Weights of a small encoder-decoder audio transcriber.
Model: log mel input, encoder activation gelu, encoder num experts 8, encoder width 256, decoder width 256, decoder layers 10.
Training: normuon at rate 0.018, 19400 steps, batches of 64.
Data: trained on short read English sentences (LibriTTS-R), 26041 training examples.
Rows from block 5 of the text decoder, named by matrix and row number. Rows with one number belong to one attention dimension. Each number is 128 + 32 x the weight over its row's rms, rounded and kept within 0 to 255. All counts start at 0. Numbers have three digits each. After the name is the row's rms in percent of the matrix's.
# v: attention query, key and value (stacked) (decoder.blocks.5.attn.qkv.weight, 720x256, the v third), inputs 64-127
# proj: attention output (decoder.blocks.5.attn.proj.weight, 256x240, transposed), outputs 64-127
v.32 099:100101098116139100180068115117165103114138113104142194109097122140195115102120116105106105214135149162071110137146119037181011102122042121239143114151079111143176161104182124151144149147127201
proj.32 101:105098155105172108145186165141085125129107165172092093180103103126091143175136100161108133148098181124148154143117153155140167185142120120064118128121192125063166050155111137115121120112149119
v.33 105:125143148130139153129151073115061145130102085105164122101143155142159148177118130109139151117070153150189167113129109110072112109178182108112117126089145123093106211142087123069137127193126123
proj.33 109:180107161145103141095077154195209131117148098140097111156180153135137130147155149176137106084085114086098134103103141160169129086092105116145142057184121112157155043178178107106146076059154199
v.34 107:150170098151152134110029132104094163141164145121176102144068088135121136138144100138161152103145133120090179138212097127055107118131146143105104106074105182119139147110132121111102090132145105
proj.34 108:127111097129130151146207148148124088174107171151156167113085121133165113145090094170106096154111090131126111090076155146160185172122118107122176165137093101153125160109127141151143112124179112
v.35 096:202092179113126182088104182120151156136147071130148093066053102140082113111155102116131131164163127080035155169138168124180129137156107178157097162110139133187092162126186127090097188117165220
proj.35 096:085146087123116093138089114088135068114095136095126077124145123075169132116089122125147134124065114165170218108143130174082072138129138089072164143142082110134179060122079188148168172050082117
v.36 101:075128110116112094139152072072141136129128180169115094109097079104075084100170149137094132113065092135119047144139152211128109119137154132141128151137171137133152131106132138157119124118146159
proj.36 095:147148145148159178098112160174074108115106156113134200077106153121177152162114085107136087131168093185133155130119105094118143159137165117083133123127163136118074170108114095137083139127139127
v.37 099:125141079121051095094132076111131123170158135089132154111157110126120170197182178147165099190115025135107162114195146102077081130149120207112149104159118114175097138203099168171122188116140161
proj.37 104:161098135167118054140130156112103159099123131113143135088126164157088110105121098097124163044172174184117115201116090183140168156150109113171115061060125127104080072153162130122114125129137085
v.38 101:129137107153155152066107126177150084161115059139121074151119124080192170141159145064063159081129087134117104086142201106117125155113104146171153082145137132116131158155108115118093151140108146
proj.38 100:142122097166064095118085127110082151129198103113118172083093158148124155109132095168149143124149142153147089201090097205165145126094128105112125175059116092153141079090154181152121153094161081
v.39 096:079081137167136137112142127175167142112124193135122078113136172107113147139100186111118099127175066127091121130182092210214124132099147140144156119150196134142107137131121099139111076190104130
proj.39 097:120158094127186135118133158082098099105120099145099130142110065158077115141124121142116088146123148124125094126162190101076134114170072194063091091130001186132145143132137227122150121085161130
v.40 093:113114105151118127167142142118133203130095101155125176091162077128108159190137087187129107049111114149177137148150093117104129141168104121161120158169147056061081104154122158137104102102175134
proj.40 097:157144150087127148101177131107160145116121163102111104142143126124120080129098075068132105167178140072138082132055097108120106093087141154140123130141158141125151143143106123131141049149158111
v.41 098:196191114107096123155090118132132152117111132156068107114114155174140096107082146115084108066143095083150106138102145089149106087163152138080146161144089125147152120133125132138077126128107142
proj.41 100:030089160121148129102108120123175134070097137137139105144188059122113169190159076132115154121120163126203123152125133130120128141160189133187106120114101146117120202118154149114090190129147098
v.42 096:134098138109087200166127119144190085158120095158163135090179078118128184103159110125160118114161118148157089148110096132132113146117101158119110088051129123141121090101145126122156131187114169
proj.42 096:109129104139137133079147141121115130111092130165073132179076178104087082128125195089112186110129077104089164138185100105123069105073134125175114137195127106142155135124104140103139146094115057
v.43 100:131082110150113117093163172102127165136157143146099115157081130098153103163131118087081090164123149178083151100134116153080097176104136175141105129170088126159183155175137156122111109088143137
proj.43 097:133132157092136112171143166164130159129085140140172101112144128106114111111153114107171104084108097153097147143115132178194181152124064137115127105083132112132083114093124126117147160124136073
v.44 096:172142174135131117103134178182109180142118098133155113151119148086150164124091113103120094180119094073199125134152117091143104126163087133133119106099121159156172151163097106107128119149137118
proj.44 094:129127080176078142169160061073124072117123107088104104153133145196057085084093131168121111107080165157134153133106119126136156133108140153167144164129155134112136133142123099167177118123130114
v.45 102:124134111149129152146083164161126182066070075090158105139160207188092128084070163102102118099151150143144130115112157077174128091112061109134137128124145113095074145104130153138149082141103129
proj.45 100:146114137133161111150145085129082150115113114175099156095122063087150143107102074158173071163125104035128120133125151140106077171116131167103121154119188226164183125162126051074169120091136112
v.46 102:142140111202177116101099192033169166161137183083099110133181126178095134059151139122129058159091142114105148119127085137125134134092124146171144152144138125089136140165148165135128204158156159
proj.46 104:134139152174168135148160134125116103104126073191113118121075109112109115143066091151141087095137169181134120172142194162120174146134131151161128182077155100092150121091097128088101091155104069
v.47 102:141152101141104156145127186109189104127129145090179108107103134070104144181123095106163135161135099131100169114136126127134080140093163108074132126177091139106098146062171144138145104154120130
proj.47 104:118112082156132120122141085166097143165100100169113125202166143155146112105110112194101113116169190155142147157121150167102169113183151161128124137108185148190147137186104200075153065149148123
v.48 111:130097126116138071096090117140137157124125177129107058055129152088118087121141090137124108119156117108181164098115122074077124130133090129144119064108106124111157144109127137123099132138061123
proj.48 110:125116108096158165159124094055132067110106160098156128168108116139174131137086135098139115117114107159087178118134096174151157068144150140127131138159099148176116139137115094145136092131126087
v.49 101:073127078168123152137113130149133072136130082079103160139085102119156129159080134197185133067130137160070148168102145165181089158152163123078155134168156175088159148134147150071102152106112203
proj.49 103:157188129077065132080135150068112176164116193143193120106178148188091107104190154102116108109194102121141028109122116088157118136100108151130114112105148077142093123116130073124150106106121073
v.50 108:128161137102162115109154113104151182067147150073149015126098127119135120117093168165130166132121154165117139087163140122112103132142123176110105095136167105154118133147138067173133110094074163
proj.50 110:154112096118129102122120120136141152159133131138153216128083190141151165127148177143115122090155168102111084159101147108142165102122127111158197122142079197141067122024191118121140083166112086
v.51 104:113122135089133106162147110134151155101120111095135141138162161141150095141127110107149107137165132178132107129113164072045145085134110058099097118174132147106119160111185126168139095070150068
proj.51 108:128185065189088142075125151113126127128110141138144112170147095154097185165160118154122131135127120103063161136115130129219045120109093159164197146130150107160065123145097157123071125110149089
v.52 101:150210106103113153163089086118111103169178134149163150128155124156125105103119100111052094072086081169167097152150107070123144151143143095141139170083159092124150100143150109155119162136108098
proj.52 105:112084103172089091105124205111121169101093110118115126109073125080111073172148133153097138134155162120145182142120160130122111150110143119108106111137075135120123146133140167070064088097089099
v.53 106:145095163115157158153158148141146137130076076162103179166151102150154162117142209167148197110116144118114065111140086108163163139108136082137102187088127122084073146140150054141173094112169089
proj.53 103:148141100115130083070174103154151135101175195133093135117162143142139154131124108092116112168125136091193139171132177133084146070135069163123208138079167115078164093111125140139156186135067151
v.54 105:139127184077064147182178121094146102105137097125102096063130076118122174125081123124155098154200084114159097157132185082181187083039195168130136142153149121167137142140142148110114135118131114
proj.54 105:124138127125200105137067154132112135161108136104061136163082161067113100159161169127140131155129142122158114090150100182103117216195157100103179107068151111139102103107088138102147117204145132
v.55 108:136170080143100101126139135130126152151148093129129116187088155091082128169131087158122096112093113096151082143152128147104121129158092165096119135080136103149142139136146141162075180149127167
proj.55 111:117081155145126155107079124089133121106088197093142140110195133132157141145131107152107181116162163114121121127130175138169127114092121114160165155190089132120069184193087123126019085102160108
v.56 106:105131072144112117164119163062161104149193133123155088150186126143166165158084087092107098151127135149128118107162102070079118131072091120099092111136142103097130159085111115157108123091089119
proj.56 106:186145142118071143098139092180110105145063078165154125118091118140113057137118128254201166087091105128098161134124161137196135159125131147150149106157132118120099101144145107124157107143194157
v.57 101:151093131143120150142172103085198173105134126109142129150104208166100152114190082090106115146148139126166166101135147108145108146048163095101089155172127129140074120166147168117144104130136158
proj.57 106:097105098105137056147136117191088088159154178149168116119104055148183155111070127177115132126067093107091102171167138165167128072201203148150089072155120147123099195073138133131047134148067092
v.58 106:127132133168169079166115170155164138126060179099119069136142149153104085121095124149172106104078175153131151210159105120152126173126133125060082112136138165138140128070102115128097106098181171
proj.58 102:122102121095076096105161103168117117130144153133179144096110070160135130113072071061074139157173105125083102072117161155154147116118098117204134136098081128126109064172128108085139169197089094
v.59 106:139150127188104167158110170083117122102087085166100155140126137116091125115179126052143107137122131117056104101067176126101169126142084171116126144138141084178134129144053124139173189124138120
proj.59 105:102101134129171105117092040057088131144128147141137115154139117121117144109099123155119138121215132215150122119134125099171081104148200091145138113187082123098073124098158143056154089144152129
v.60 101:133147153184078075192161097196158103090084164114157160106132137071185122097082101126137133123161174123168104153160069145161067145124096162067129113144151115102061084158106176157111098099118075
proj.60 101:109140112153115103096097150090124101103168100146123101127119116161074069171124131131124144117101088124117131152137122187158106172086157118125153102139138164156186141166216115102138149141119079
v.61 101:151102133163144172132084163118225115149134146164140119084076083096100131117113097099139105063098103155122139125099152146146165102170131131139098118133153128085167183089122130146151105110072145
proj.61 100:135132146136156126168175066136099084104153135097160132171138118165131092132088156132180114170142088118120125140116126129133135114090092122082094135108096035175077096191121105139087155156195156
v.62 108:097138119137129094129188134093108158144170088085128102089089140133153146165081174123121122111088145096117119156121097107154138142183122115127130093220149143129085167134114124122120132103157132
proj.62 107:139123122172099132117084104178132110087092123137123130102165123134076104105095090133134115130117039140124116078153147171139115112156163116138110141045126093125141094103128149110071136123167132
v.63 105:114140147153150121141133138178144142121146129125141140123189128112223134148058164097107143158102106101188077142124134098182125187134100174143130114121154140120172146156125074159098137137152123
proj.63 103:110087094111138121119065079111055100169120174130104179137114119150084154107198094156129092162093128146086186167129117124069193152164148109112088121178149096114105147081132105150138139113095137
v.64 109:152100125088111099141092158110043178166088150100081094176133101138172054148169119148118138111110065129101107152185096166163161129092099106074093114124143130157087125145121117159107116122156080
proj.64 112:079151126168134136137130100112179149163070088116153173071194104107079144105111133101110131138192143131146130089100195120115103152168114138202099155114141197108156094067128156077174180169105116
v.65 110:198140108149135172116161111107084130107157160164131103144109114097125140084055105145168149092111163128116128158097078109125109147103126096158060219125161128131112086110104128168116116084136154
proj.65 106:135104118085131088119075152174206195127175079076150189117140120098203066169182188108101132095175056107110118146119151168136116123179188138107129106145128119141187184159146137082162093135093130
v.66 102:138148127071089157127150131111113048099091143085142142143073195182063146150082109105140097156136167131082151122173081048156099155164036107125167105134092122139150125159154168121127100155151145
proj.66 100:164076134150114095211104149149154143160242092207111125139163081113090138081162141152130108121142120073135185117131136158136094115128145122186113127090147146181166171132126135114120132083110130
v.67 107:114206114117140119153138149106123146134133157166099135152181146099121152099137121162151150128138102124145156157160098140232127165067112154138057086128091128154119132141134112142146168149103212
proj.67 106:165080126156131100126103130160159182138059096039173098077104121139149155170122166161065104090143119137086139168098083105112128158139141149147155128090172109112130153128090094135127159124143079
v.68 102:143117103120089151118117125143147081199161128120167060182166091130074160074139121123126061125089152098066125086098101160155193135089153127126147172119129158072117171131131124101100191071148111
proj.68 104:125099125071134144111157130111144151156120086112131133143132133144177066127172156163088149136120119154162171136163190092127119120119100116135085119113115135128169086118126103134069055157126127
v.69 099:131132121143103078129131065087076130110147192085117175146143113169148147087092065068179144144120117106157156154132162107097178120118117062142144144143072124110113091134090138126150107176153115
proj.69 106:113133181184163120122091156127079118148116029153072085088103197123124111150098175070106099133107143130134072158140145087211079140158114189156145111141136158175115134128092098117095125068094107
v.70 100:123130094139108126153124102115083148133085047144138146072100138116089174094117113126076145199126095181090100120083119125115133150091161135128112191173157132142104092084110102156081169129144153
proj.70 097:167105171102123106103116144164162056107131192202130138176144098082131110222098038139136143108086121100174152112077115118131072110105156166189123181056127135151130159142103159145212066151116095
v.71 095:089092115134153168131115095203142129110112095091131102084130143137133166054100091117130134112162132091055158093145109101113104164073165106119134099084130066109128100111135179126150149159112085
proj.71 095:154150140137136127168166208136092136136119121178122190159043115111177114119167143173138081150116109111149119124082173108113131109170094163128149139149112126169151175147104093140189138075139189
v.72 101:141058175101154108061133106118111090118135099175086150160090156179140152174199157117142129100152135159134128149188160101117146160140121160093150105112146107144097138098073198129143104202112182
proj.72 098:141200107160150165146041135175134136163140094078135081129178161105107107097083136133156154114097140110137086095148103162125047076119041107151116147148137154108122200126112053135148173101149090
v.73 103:122140105095155164123119142078157163131097101154128118158116129116136158102079118143149107147191136101155063101124121135147099142188151148131091161130151056074111196130196125175129155121099049
proj.73 105:118176081162103148102134161121095078108151167193143129162084103121121160151148135119146183135136135191091157125098129120140106073113094091122141162165046203148136107146119128110074139166164167
v.74 102:139096141124157087121170129153113157102138063113133179132136138112187112152101053124089131150178104141204081079084197106152122087170150136070122183130096147126169093181118148130157140163094168
proj.74 108:098217138143115171132105108111112114151061171122116130112079123117086136078144128122099154113108114107098136126147147151153142206128187082160135103151146132124216167100084065148102134202107070
v.75 105:154101147111151097084101085110125124142157088133100153157068148066203119098166149139133117155118093146180108099168119148171140112142114101082111128078124105140130125128128174120064144152161078
proj.75 103:120156117121143201144140138113142115131154129103128074106151137125100075162127093124140146092087125084128189110129170142139135173163211162168093101246090141117107052088161097183132150059152185
v.76 109:079072076086142129149126101157171156128165098138128067084144113094119093052142112129084161111102133177134175129135147172164089144107092113158126160138138109154149108163137141120098137134137120
proj.76 109:130132153141119181165148174079130107114106176097119171055088139135164117153085162200105089161161175132137135079086112120095134090150089141101117109147141128096187082041162098122106129109150200
v.77 109:102112133047085124086097141114132161119137122135161157123114116118111146152152122138154112124099146166184126197098129121175124131116116097098099101082105123125091184083114141134104142145094083
proj.77 108:176129110164154139175132180135171120126132153067112148138104142124106107053164111091049149171129130098085118129141144137148103114154127125113160130169092124100121118193130136137117122164167123
v.78 104:137129157130141112127101106111116110127159136113164137094096169203096125139146147109124132105192169078120077101104135123141087122118112070125102134164125151137172155091081123155144192112073136
proj.78 110:151135141098133081157115134104093112100116103115102034142110121119128128101066112134183077124071186142164129093122134158089163158142160148102182142076126113136085142134179091086126128121149151
v.79 106:086131195159161098083170158131132069157048160135119138122053164152103109143100085162159124068156161081129151165171099121079155171106152114117118136112108095132161146154139165107120115096167127
proj.79 104:177186084126122099118073056138091197141093119126129175143181097182083173067107139135155121166063123180100119115110143196133116120097110163122140140129136152128101152154088117152053096138131166
v.80 104:120140104075157149133146163157125060129070141165132141127191135115188114212138127145128160146129132127084173148154094130118115122136127139116147143116056155106084140126148102148134103191155071
proj.80 101:117102133160081122123124080107079201075140126099154178142142142097136170104196068113094133149077131133195142113127155116105134147180137148146094171112140175126138135143153114119143122121157098
v.81 099:056198147123116087093156084099070103152172067152155148126117085153108120148154170129137072154118134137101147103131107156118148092112185101158112168151167151149121094125163174148122157110170144
proj.81 103:130100172089152119085085138149181147093144130117091094112201151055109172088131049111142158108169170098109159050119143094163100170127108099117117102147131146112136118017085114095086143103151146
v.82 105:140085142110154150136127099093141132129147125151128127145149156106126159109162119082154105112233114129106099104124139144099149122159152103175124150089100103143129191136153148105120113101140095
proj.82 110:148156077150077203133095146106084158112116072166123175129093159125161141137118170083151140117061161109144138121118084121170139140122167092151145111169105161084139105093126144129084166054101101
v.83 103:128091167155147060079194134080135081135121151099080134136113091170077119143160131151134140142127177149165105148045148150140179092106136136100129139078152136140189102180128079072138134093111131
proj.83 106:167190065120119159096125151155155117147177101107116109114140120095175108123106108126133124122130160102113145065164067144121094146139098122121120095164153101127143216080124172165063139089125154
v.84 108:154119113119099168116138116107063111078092130124134101097112068139146151154151109156121127133168132145104168189163120056090159096131117134089179117135151129190090126121120101118120071086132106
proj.84 107:120125176158153099126099133132140090125162141108145155180156163140106124107127202132139119148120125128142106109156125197083095140095106120125106119132149070112142119152177185121181111112147126
v.85 109:148130132084152080157084075117078153089186140159209065120149074092111121178095146091159129092100113097149171190130129132151113076106152095092157111088114104174106145190097140143122065141131142
proj.85 105:080121147150111135126079142153168074134088096041122185129153134139132141102109166099130147156155134141148094148132129145068143139133100181174157102137123158161161154120159102095125151108123123
v.86 101:115110139156142119174149079097091171164112125123067126104128131119126166093114163092198109132064121168126184131126112103094142099096134159141099143142076106138193145195118156156126130107092094
proj.86 107:149116103174154128116095129155153109143120172177146116150076108153167107100125108132163145146169126091146171115096124109149144151148117135158114101114124082164141141123090138108149121148152126
v.87 102:136141107123126181134113136186159070147148130182096087072127192083195162176075146165152136121104077165100104161140143197180155142132155109070173198171097133104129125103106223118133059163154103
proj.87 105:137178146151115124117156209090048140147143146068122143106082109204061128084103120113107118092105133106142092152100164071099081198169127088157053120134194089108137112176153147167151152100117149
v.88 103:069049135127135170127138147138123162097139114147129053121095105176141205128124072175110194129197066099135145116086130105162142116114099100147039153128124158134109137157114120078120101116134110
proj.88 105:154150112122123119131155140102180112220119123107180137116133101131109084125108119137133070170032179129098144136105153144114145139176179111084189113172163035121117096103171187120080162146115127
v.89 109:102060106124104122139101146123115093104110090169115142132170164124131108128080087136131077149146157139152108075168073208146195127092123173130148147159125176167094166160140152209124131086100132
proj.89 103:130165133138120175140109168127106198152131109081098058170155126144188168177124152080065201148095119160095188120084132046126074133113117072197086133104170090121093097120110086074122105154128166
v.90 105:142059108178101110085100093137146057127130123122128160149132181143113166077144117140130175117162125143176129070118134118094160127164121110071126129135155166176103169162162117078137116095190155
proj.90 107:141190130119134119122137125131136145139175101078179139127101111145087106115188128138154077185068145088130096136114113111076079131124085136163135102147072098144148100100044179142141121124058071
v.91 103:120102112164106134072179120092100116098148099113086035121127133119110094148091154179150125138150150157098189095147146154160144025128153111160131145116158122169168217164149095107099147141139158
proj.91 107:140127150091174184185064116163187108132148107123136171148143117104148155098171174088120157100112130134097110126058134080053121133105092143117141133121114121071098095107125158145099089103070100
v.92 107:134066098112108142076161151152185128110138197162118150093122095153056148119096098090107135131168084126103141136134105095138101132117181114110170158169120105212117165150095202124112154099121148
proj.92 102:119113134147156122149078133138042055155148123138180115154127138126214145106092166146154081131098148153146074115118155120173082136105215110153140146159090113069144112202149079131087123155101134
v.93 098:133164071063129192124110119108098165116118177115105117113180112174146150077165176126089095142155106149155163133126102150128140137132128154120127071171052133185143044137121135155120104123134135
proj.93 102:094088179200116114118124141186143137174125119174127135093068157142132138146085097128115160193145170110149159102083079117162165080098102122116127177128150153115163143122123077153203064129190146
v.94 104:109118135110158133083136166158219113150059190145110172062059117088142118146116120132135079170100123124112108094116124061121166089129091140144122084122188110146173148129171152179154180116118095
proj.94 115:135154100143160160075190091097146104135141087106110106102131140155131167182103151095183171112163131103139142173154079220088068154106165118102123135104078166132060082161106075156146144100116151
v.95 100:156121145117161143134046116167118149072133105049092142163138062153129071075133138157109108102153124101130107133138150175111142145131150135161146099134141117121105094114121035112181101112099167
proj.95 103:102138127091157050074156129109198091194145143140156148159113138104114127150147111140154100160077168082120163147147115105147145157115113077144085159121098128130147080114184068123076214212145104
v.96 101:124114125133119140155085164135144109170081120110179103153109104170165115070106164099197118160161159116133128168106055088127098194101149087104078090144143141114110155129072192137155109128121135
proj.96 106:091093076100135140194142152092141153178139107124075092154162112062115155139114114150062113150134130111108137121132093136142139123123152106131147200131117115120191150136153070131109135130126079
v.97 100:142165099173124127098139126125154124107088106110152073135116093076152097106167140100115137083147098115119144116092157138119144218065122109151125126098116175138181120123064114105132198112125163
proj.97 107:131121168117142120106176043113153115107074171117134181129122132131146120111111106132099140119174199107107119143121080140164102091159150110112138086165144077154138190064177129138154124148102095
v.98 100:120131130118108129093120099125101165063126114150080130156144113104169110062141129125117180206131122072140105151114126107130149080134132112133100123138086154137170169183158123187113183144106088
proj.98 102:161101172109131141134105150092081129195153102123156151098088154165087133149131161084143099160128106150125133157108136139136126131141101181099152196108164117094122097104134146051112098086152158
v.99 097:150117146110137141157079146148138166115145095151213139205128118139092167172171138146125147121151093117092117170137095133154112083094086120153124210183112095121065134124103160086148159154158159
proj.99 101:098148095111087124145106174150094112153126130106100135075154169129227098035096120116080097114200104118120138069038128163121156163137140106149170154127145166192188183130143147173063134132100141
v.100 095:129108113116153076074128079188129100139092126124088125087108145116112115162129134099083126120073133154068102113100115127103104109129166117146159149150130132099112115161153114178140188139099153
proj.100 091:148131091149153129142140221120114044109115091159130094144097111109160097086166147170155101141171159129117152124104098169142114115142100157133105043138144164107131110096128207084096161179144086
v.101 102:096132128157070152107192129115121114105109112093148193179117128103094127127150115137103147136091068088141134123153125112118215136185161145136134023173169139102144132147151157106138126188074122
proj.101 105:141089146096147162087096127125121134172162153163073075089121050133137133120119178132219104130113102144136102127095122155110081166119142125111119217081173147132106133079122117124146135060145088
v.102 105:083204167128086127064139106174110162132149117097114161123186116129101123110212139138118166167167137140183119096150167110092127156126108118108129157126085084184125158141126142079121150137190128
proj.102 103:110167062126113132149137107120146101086098148153142165084120140137113126159085078119138054134116152120150129146104068124148093143163123079094132147155159091147147129075154127137184094137086134
v.103 099:127157085080135147105167115155145127157108116164157087053134145082115183102075096170102155158107090124107111150114139142111166119153074195142078122125177103156086087184109113106164124161142156
proj.103 103:138109154111131118115085141121101105156183090118095122140250147157081076143157147131173120166162155164157091149121094110153065129065182094113177108124108176121170129100154121096129142093110152
v.104 104:098146137067126117131128132198123126121125108107207127045098136142152146107150197168128140107165114175126117137126127105093153141171191065147137175121113107099190121061111213106159097069184109
proj.104 103:129130120145117145139123182088139076114103185140110075128153081144117117130150072143106120145075164121149096094092124106127102122110075173131174122179189171126149095093118055126176132110157124
v.105 096:152130126099156144134148095157098059108161159086126141087155079140149080144129083100143128111208126140152091083101149149143133139171132088069153167143111122148127162095135141116133157128099183
proj.105 100:163087134123105136090111138146148168141141113190066116173112214148144175108121149167146182149081119099126213106171107109164046100168100133167129116138167107154087104125131131107154142113155140
v.106 099:138110144184089144094189155168128093137111000104187137133155171142128114102118087144131098096123155181042100139158170125154121110185130128106142167163169167170100080121175115095125111143136167
proj.106 101:079110140082167078130186084127152156155145175172140156191083131180137138171124166120080145085188158081100136144132082099114120115109122129136136062107157099114171125098090176117151074114110120
v.107 101:152160120165091144158101149113080107131128133159123150154117088137105210095128084133134137108089156096203120175155087106109114156105187129170193116116120148114153121161086142103083113163116154
proj.107 104:134136100216197122040102108112142131110199182134167117127118210132127115146150103099192128113127116120072193102140131096162137093159101089115067140148129081109114114093144186149162107120128144
v.108 105:117076169146153230126137201137095113145142126167122121176141110132142118136107143129106071201100093102159065068116158141174179135165125102118135133190128147139159125108086137137113110144131132
proj.108 102:095140147161124148139172142136137101082152125099174076103080187094129149162137137147130133120117128153073121166147173112106128069102129155139193175147126136137106166109134121051158108124138140
v.109 106:146140115078144178141144165082105110156147115136153132137123132166134124059185142103136156167072183128104136144125098158162043082143115157118077123121147159138143111112123101104145237124100127
proj.109 104:120201159180111127140187080147099181115119143089125155140084082106115139173055133138099100119160180094128087135176133112135140150070127107128189140151104120109066161089144142174160059099116162
v.110 100:119139123105108143111144134067114165105153127102183123172134079073153103149088146103126102105196175187162083158156122158118138109137086179107156127117093132118102086183079108100137139124142153
proj.110 104:135143159108150123122176114159092131134079162137104100104132130103105157100115147176133077179098082101129173092097140150180159079101139134134077157122136163125108100104105102154122106137034134
v.111 098:188109119122159111076158189142093103137095121165163102197162219091098146133176124130165068107130200181171202161145143170062107075157103132164108119109128101198150082122129132120134087152116163
proj.111 100:079091151116110109200112116158110112104123136127148149147141106176114112145080093174090198136124057104094162077103094110154157146142095111139099107136167162145087135114134125098132160157100150
v.112 099:152121113095190110182174147118154142148079111136169146191139127150132160160104170139166120116157078200091154091147141131116116136182128166155131055134145073125114130151111132138142131119102068
proj.112 102:102111146169102114087142160109117102133139125161142090078113162114116128111121132085108130176094153096123067055127063132137204118126109108114140197182184138164084098083130159130129170119126163
v.113 104:121132181127115079091137230183139084149135106126134122102158051096084117119147124098140176121127145137132074107088120145096095193119183123165078144069126124138114118187090114127136181123112132
proj.113 102:139145099166122102152140120090113133119126118134089170173131151129150098153090133132144157184139165145178182086160130120127187129107136151103161082170121182090147125070147161137161118154163159
v.114 100:142138147089126135116137146121096098101101082089129137152134137140132143177162108148052168095157129156070151163073147159139118186152142143105112133120114164142165098106079111170119134171102140
proj.114 101:130147080170123091180106180091137127134166129197157147077103113136118165091119132177120116164120182139155167151072079123035141095082059055107134153145160158126096129112189120135089139139054140
v.115 097:122140107115114083183141139122112105179091140123109139181128089157114098147095084164145124125076117149131149131133167149140130128142071115129146115086158175199215108197209132157100154161121191
proj.115 099:105177163145113104081089121166107164126224173169133114127195130139117141107138136184131135098192112095162125162042100033162107150168121126104140155157093127126145105088134172079148152140154094
v.116 100:117130164087090122051147146137082156119148139053175102122132125136114173142171083126164098150199152108154145097120109135090151185130139169101113149145119155181154127145141185149086107171132124
proj.116 097:064129128126140148135124155131137184071115149201092155088153132139149158143066137124100151135080165160094108082116086145197136094117161136115145137170144146125157101120099132113146128139134175
v.117 102:098191124132060141128117148194137074118161139121062031123060126128147141145128114103111175159146174061069135157114102097124173091130168125127147154123154121135123111129096075153106103092176138
proj.117 097:137129094186143131168103130120139158164094102162142184088175121144098138170141092125158111105166170158152100195141173127139092117107084120085108129132132178096138119166187147138122131166092092
v.118 097:188051110101134055143144100138117150121120061115168108105125117171130140138119129072083110122104150106128165123116163077164181078151213073121146115096131119106148142154113142159108150189114097
proj.118 102:109161071113147172087141146093116123145130151074099179141098127134108100113106128134124130128149138104199144138192100121142086182067129144144124133140135105101110121120128113177115130092122152
v.119 104:084099052097127146116136088088143159137114156151116186123109104112102109121173076090103175166104177142136135138150156094179119171152130145129089150111128116121114127122079125068168156119137154
proj.119 105:166105160154137143142132143176157133148167095114152129138133136158148105151135153111151116120141087067149094133145123116130195103098110149145142132097187098118113151150082127176092103123137142
v.120 099:145119107060128166116090080139116109128103105150105165121110158104112121126110151096140120096138168107138110075128130064153097121135142109108084098033108176188155157127105120134143132128150151
proj.120 103:156122080144065097158114141161103171128164142129127108160105148171120089116130123150144122132073112116097158147149114179081148106088137146108165145139110119095082131162141043104078128139137169
v.121 105:110146131086095207128114115077152123146121156147145110113132128084133182133130111076139135122113079149131143078139110102094153085134188156089108101116144145100138167124175057088137123111085177
proj.121 106:150124109147146106141092183142121100124101152073155133062118144069188128138170115157063119166121127135145110135050162113128137137058066143159135160096105141158101117117068185123078127150153077
v.122 103:073143125096122135107209118121201108158154154129143128106117145174124106159155140097127046090087131132119130080108157129084167131164099178126162159085140154164170189138119170131118077133142130
proj.122 102:197106062089161138123081114149078069077127081140133137130112116110189116059087111180168118160087169180130088142142145109108095075094164104157117140154098202169168061137124088153088139067150147
v.123 109:163151090170154088132118123118164145142107113128074121114078124101119174174151081132088165122093142094130142110157180115150088198164124053147111146092078149173081127145194119151105091160166167
proj.123 107:105101188070170108117134103172092127102144119127188155123178107126075120112172140090207117119163173108129144116078133174105138094087101132101145141114114082090108132153125113162157178121080137
v.124 102:159108124115116151099148160160146079132137110188093128123064191111153123067128135100099057073155106142134138113119136163143123073164192138139107116130050101122152130145140073093122156089087125
proj.124 102:152153148167125129173117046129156123138125130069139113130197088152136107132046127140138157101131136105152175137164121087130102158085046097104113158113127103145129195125099165132111080117148159
v.125 098:091146101111055087180112128119106146161179110179146120172126118116076059122163181187124138147099122068133140113100145104064141108183094113141168113118105147014114137078079094135124123121159101
proj.125 099:186139118151105134129119173155156096093079187151105131090137086117148212177103152087195103094146118122154110147208140086132127157039136103079083113143131142134064086099129103117121160185116161
v.126 100:109142168080107083134127124178141096201178152124150115147129088118133146190105134140110088106094147158097145187115081108141100134140155153109111140147151189109164099180130152099088123124081130
proj.126 102:099144122143168149166156102070118139083184135152148159138134157111114124023125194135148126146051138153138088172170069108185125151130161088125147138101110110145145066115139135127129119124152167
v.127 102:151150213158099119096137137175143134153135132101160124169147084174064082113149106104156105112150199138093158124090124129166141132116111156091174097103091176150138102155170139113133204104142215
proj.127 102:110083079157156123177206055086145084071113162110096162066135168081195090156126117184116162123096134109168185139119092102140161115093096073095159100080118102163122135098114122079153124197108105
v.128 101:085123084104156187171102185136141088135153100166166122159082184109118110119170151083138083053144165123146078113151168104126108117142176215141108168137075036136088145107191121145121092083102132
proj.128 100:085158137099125129089108122157151136130145160131149097151141123102133137114068121164122162152114108161093141131091107142088114167109128074100128173147110119171210117197149150066165135148134147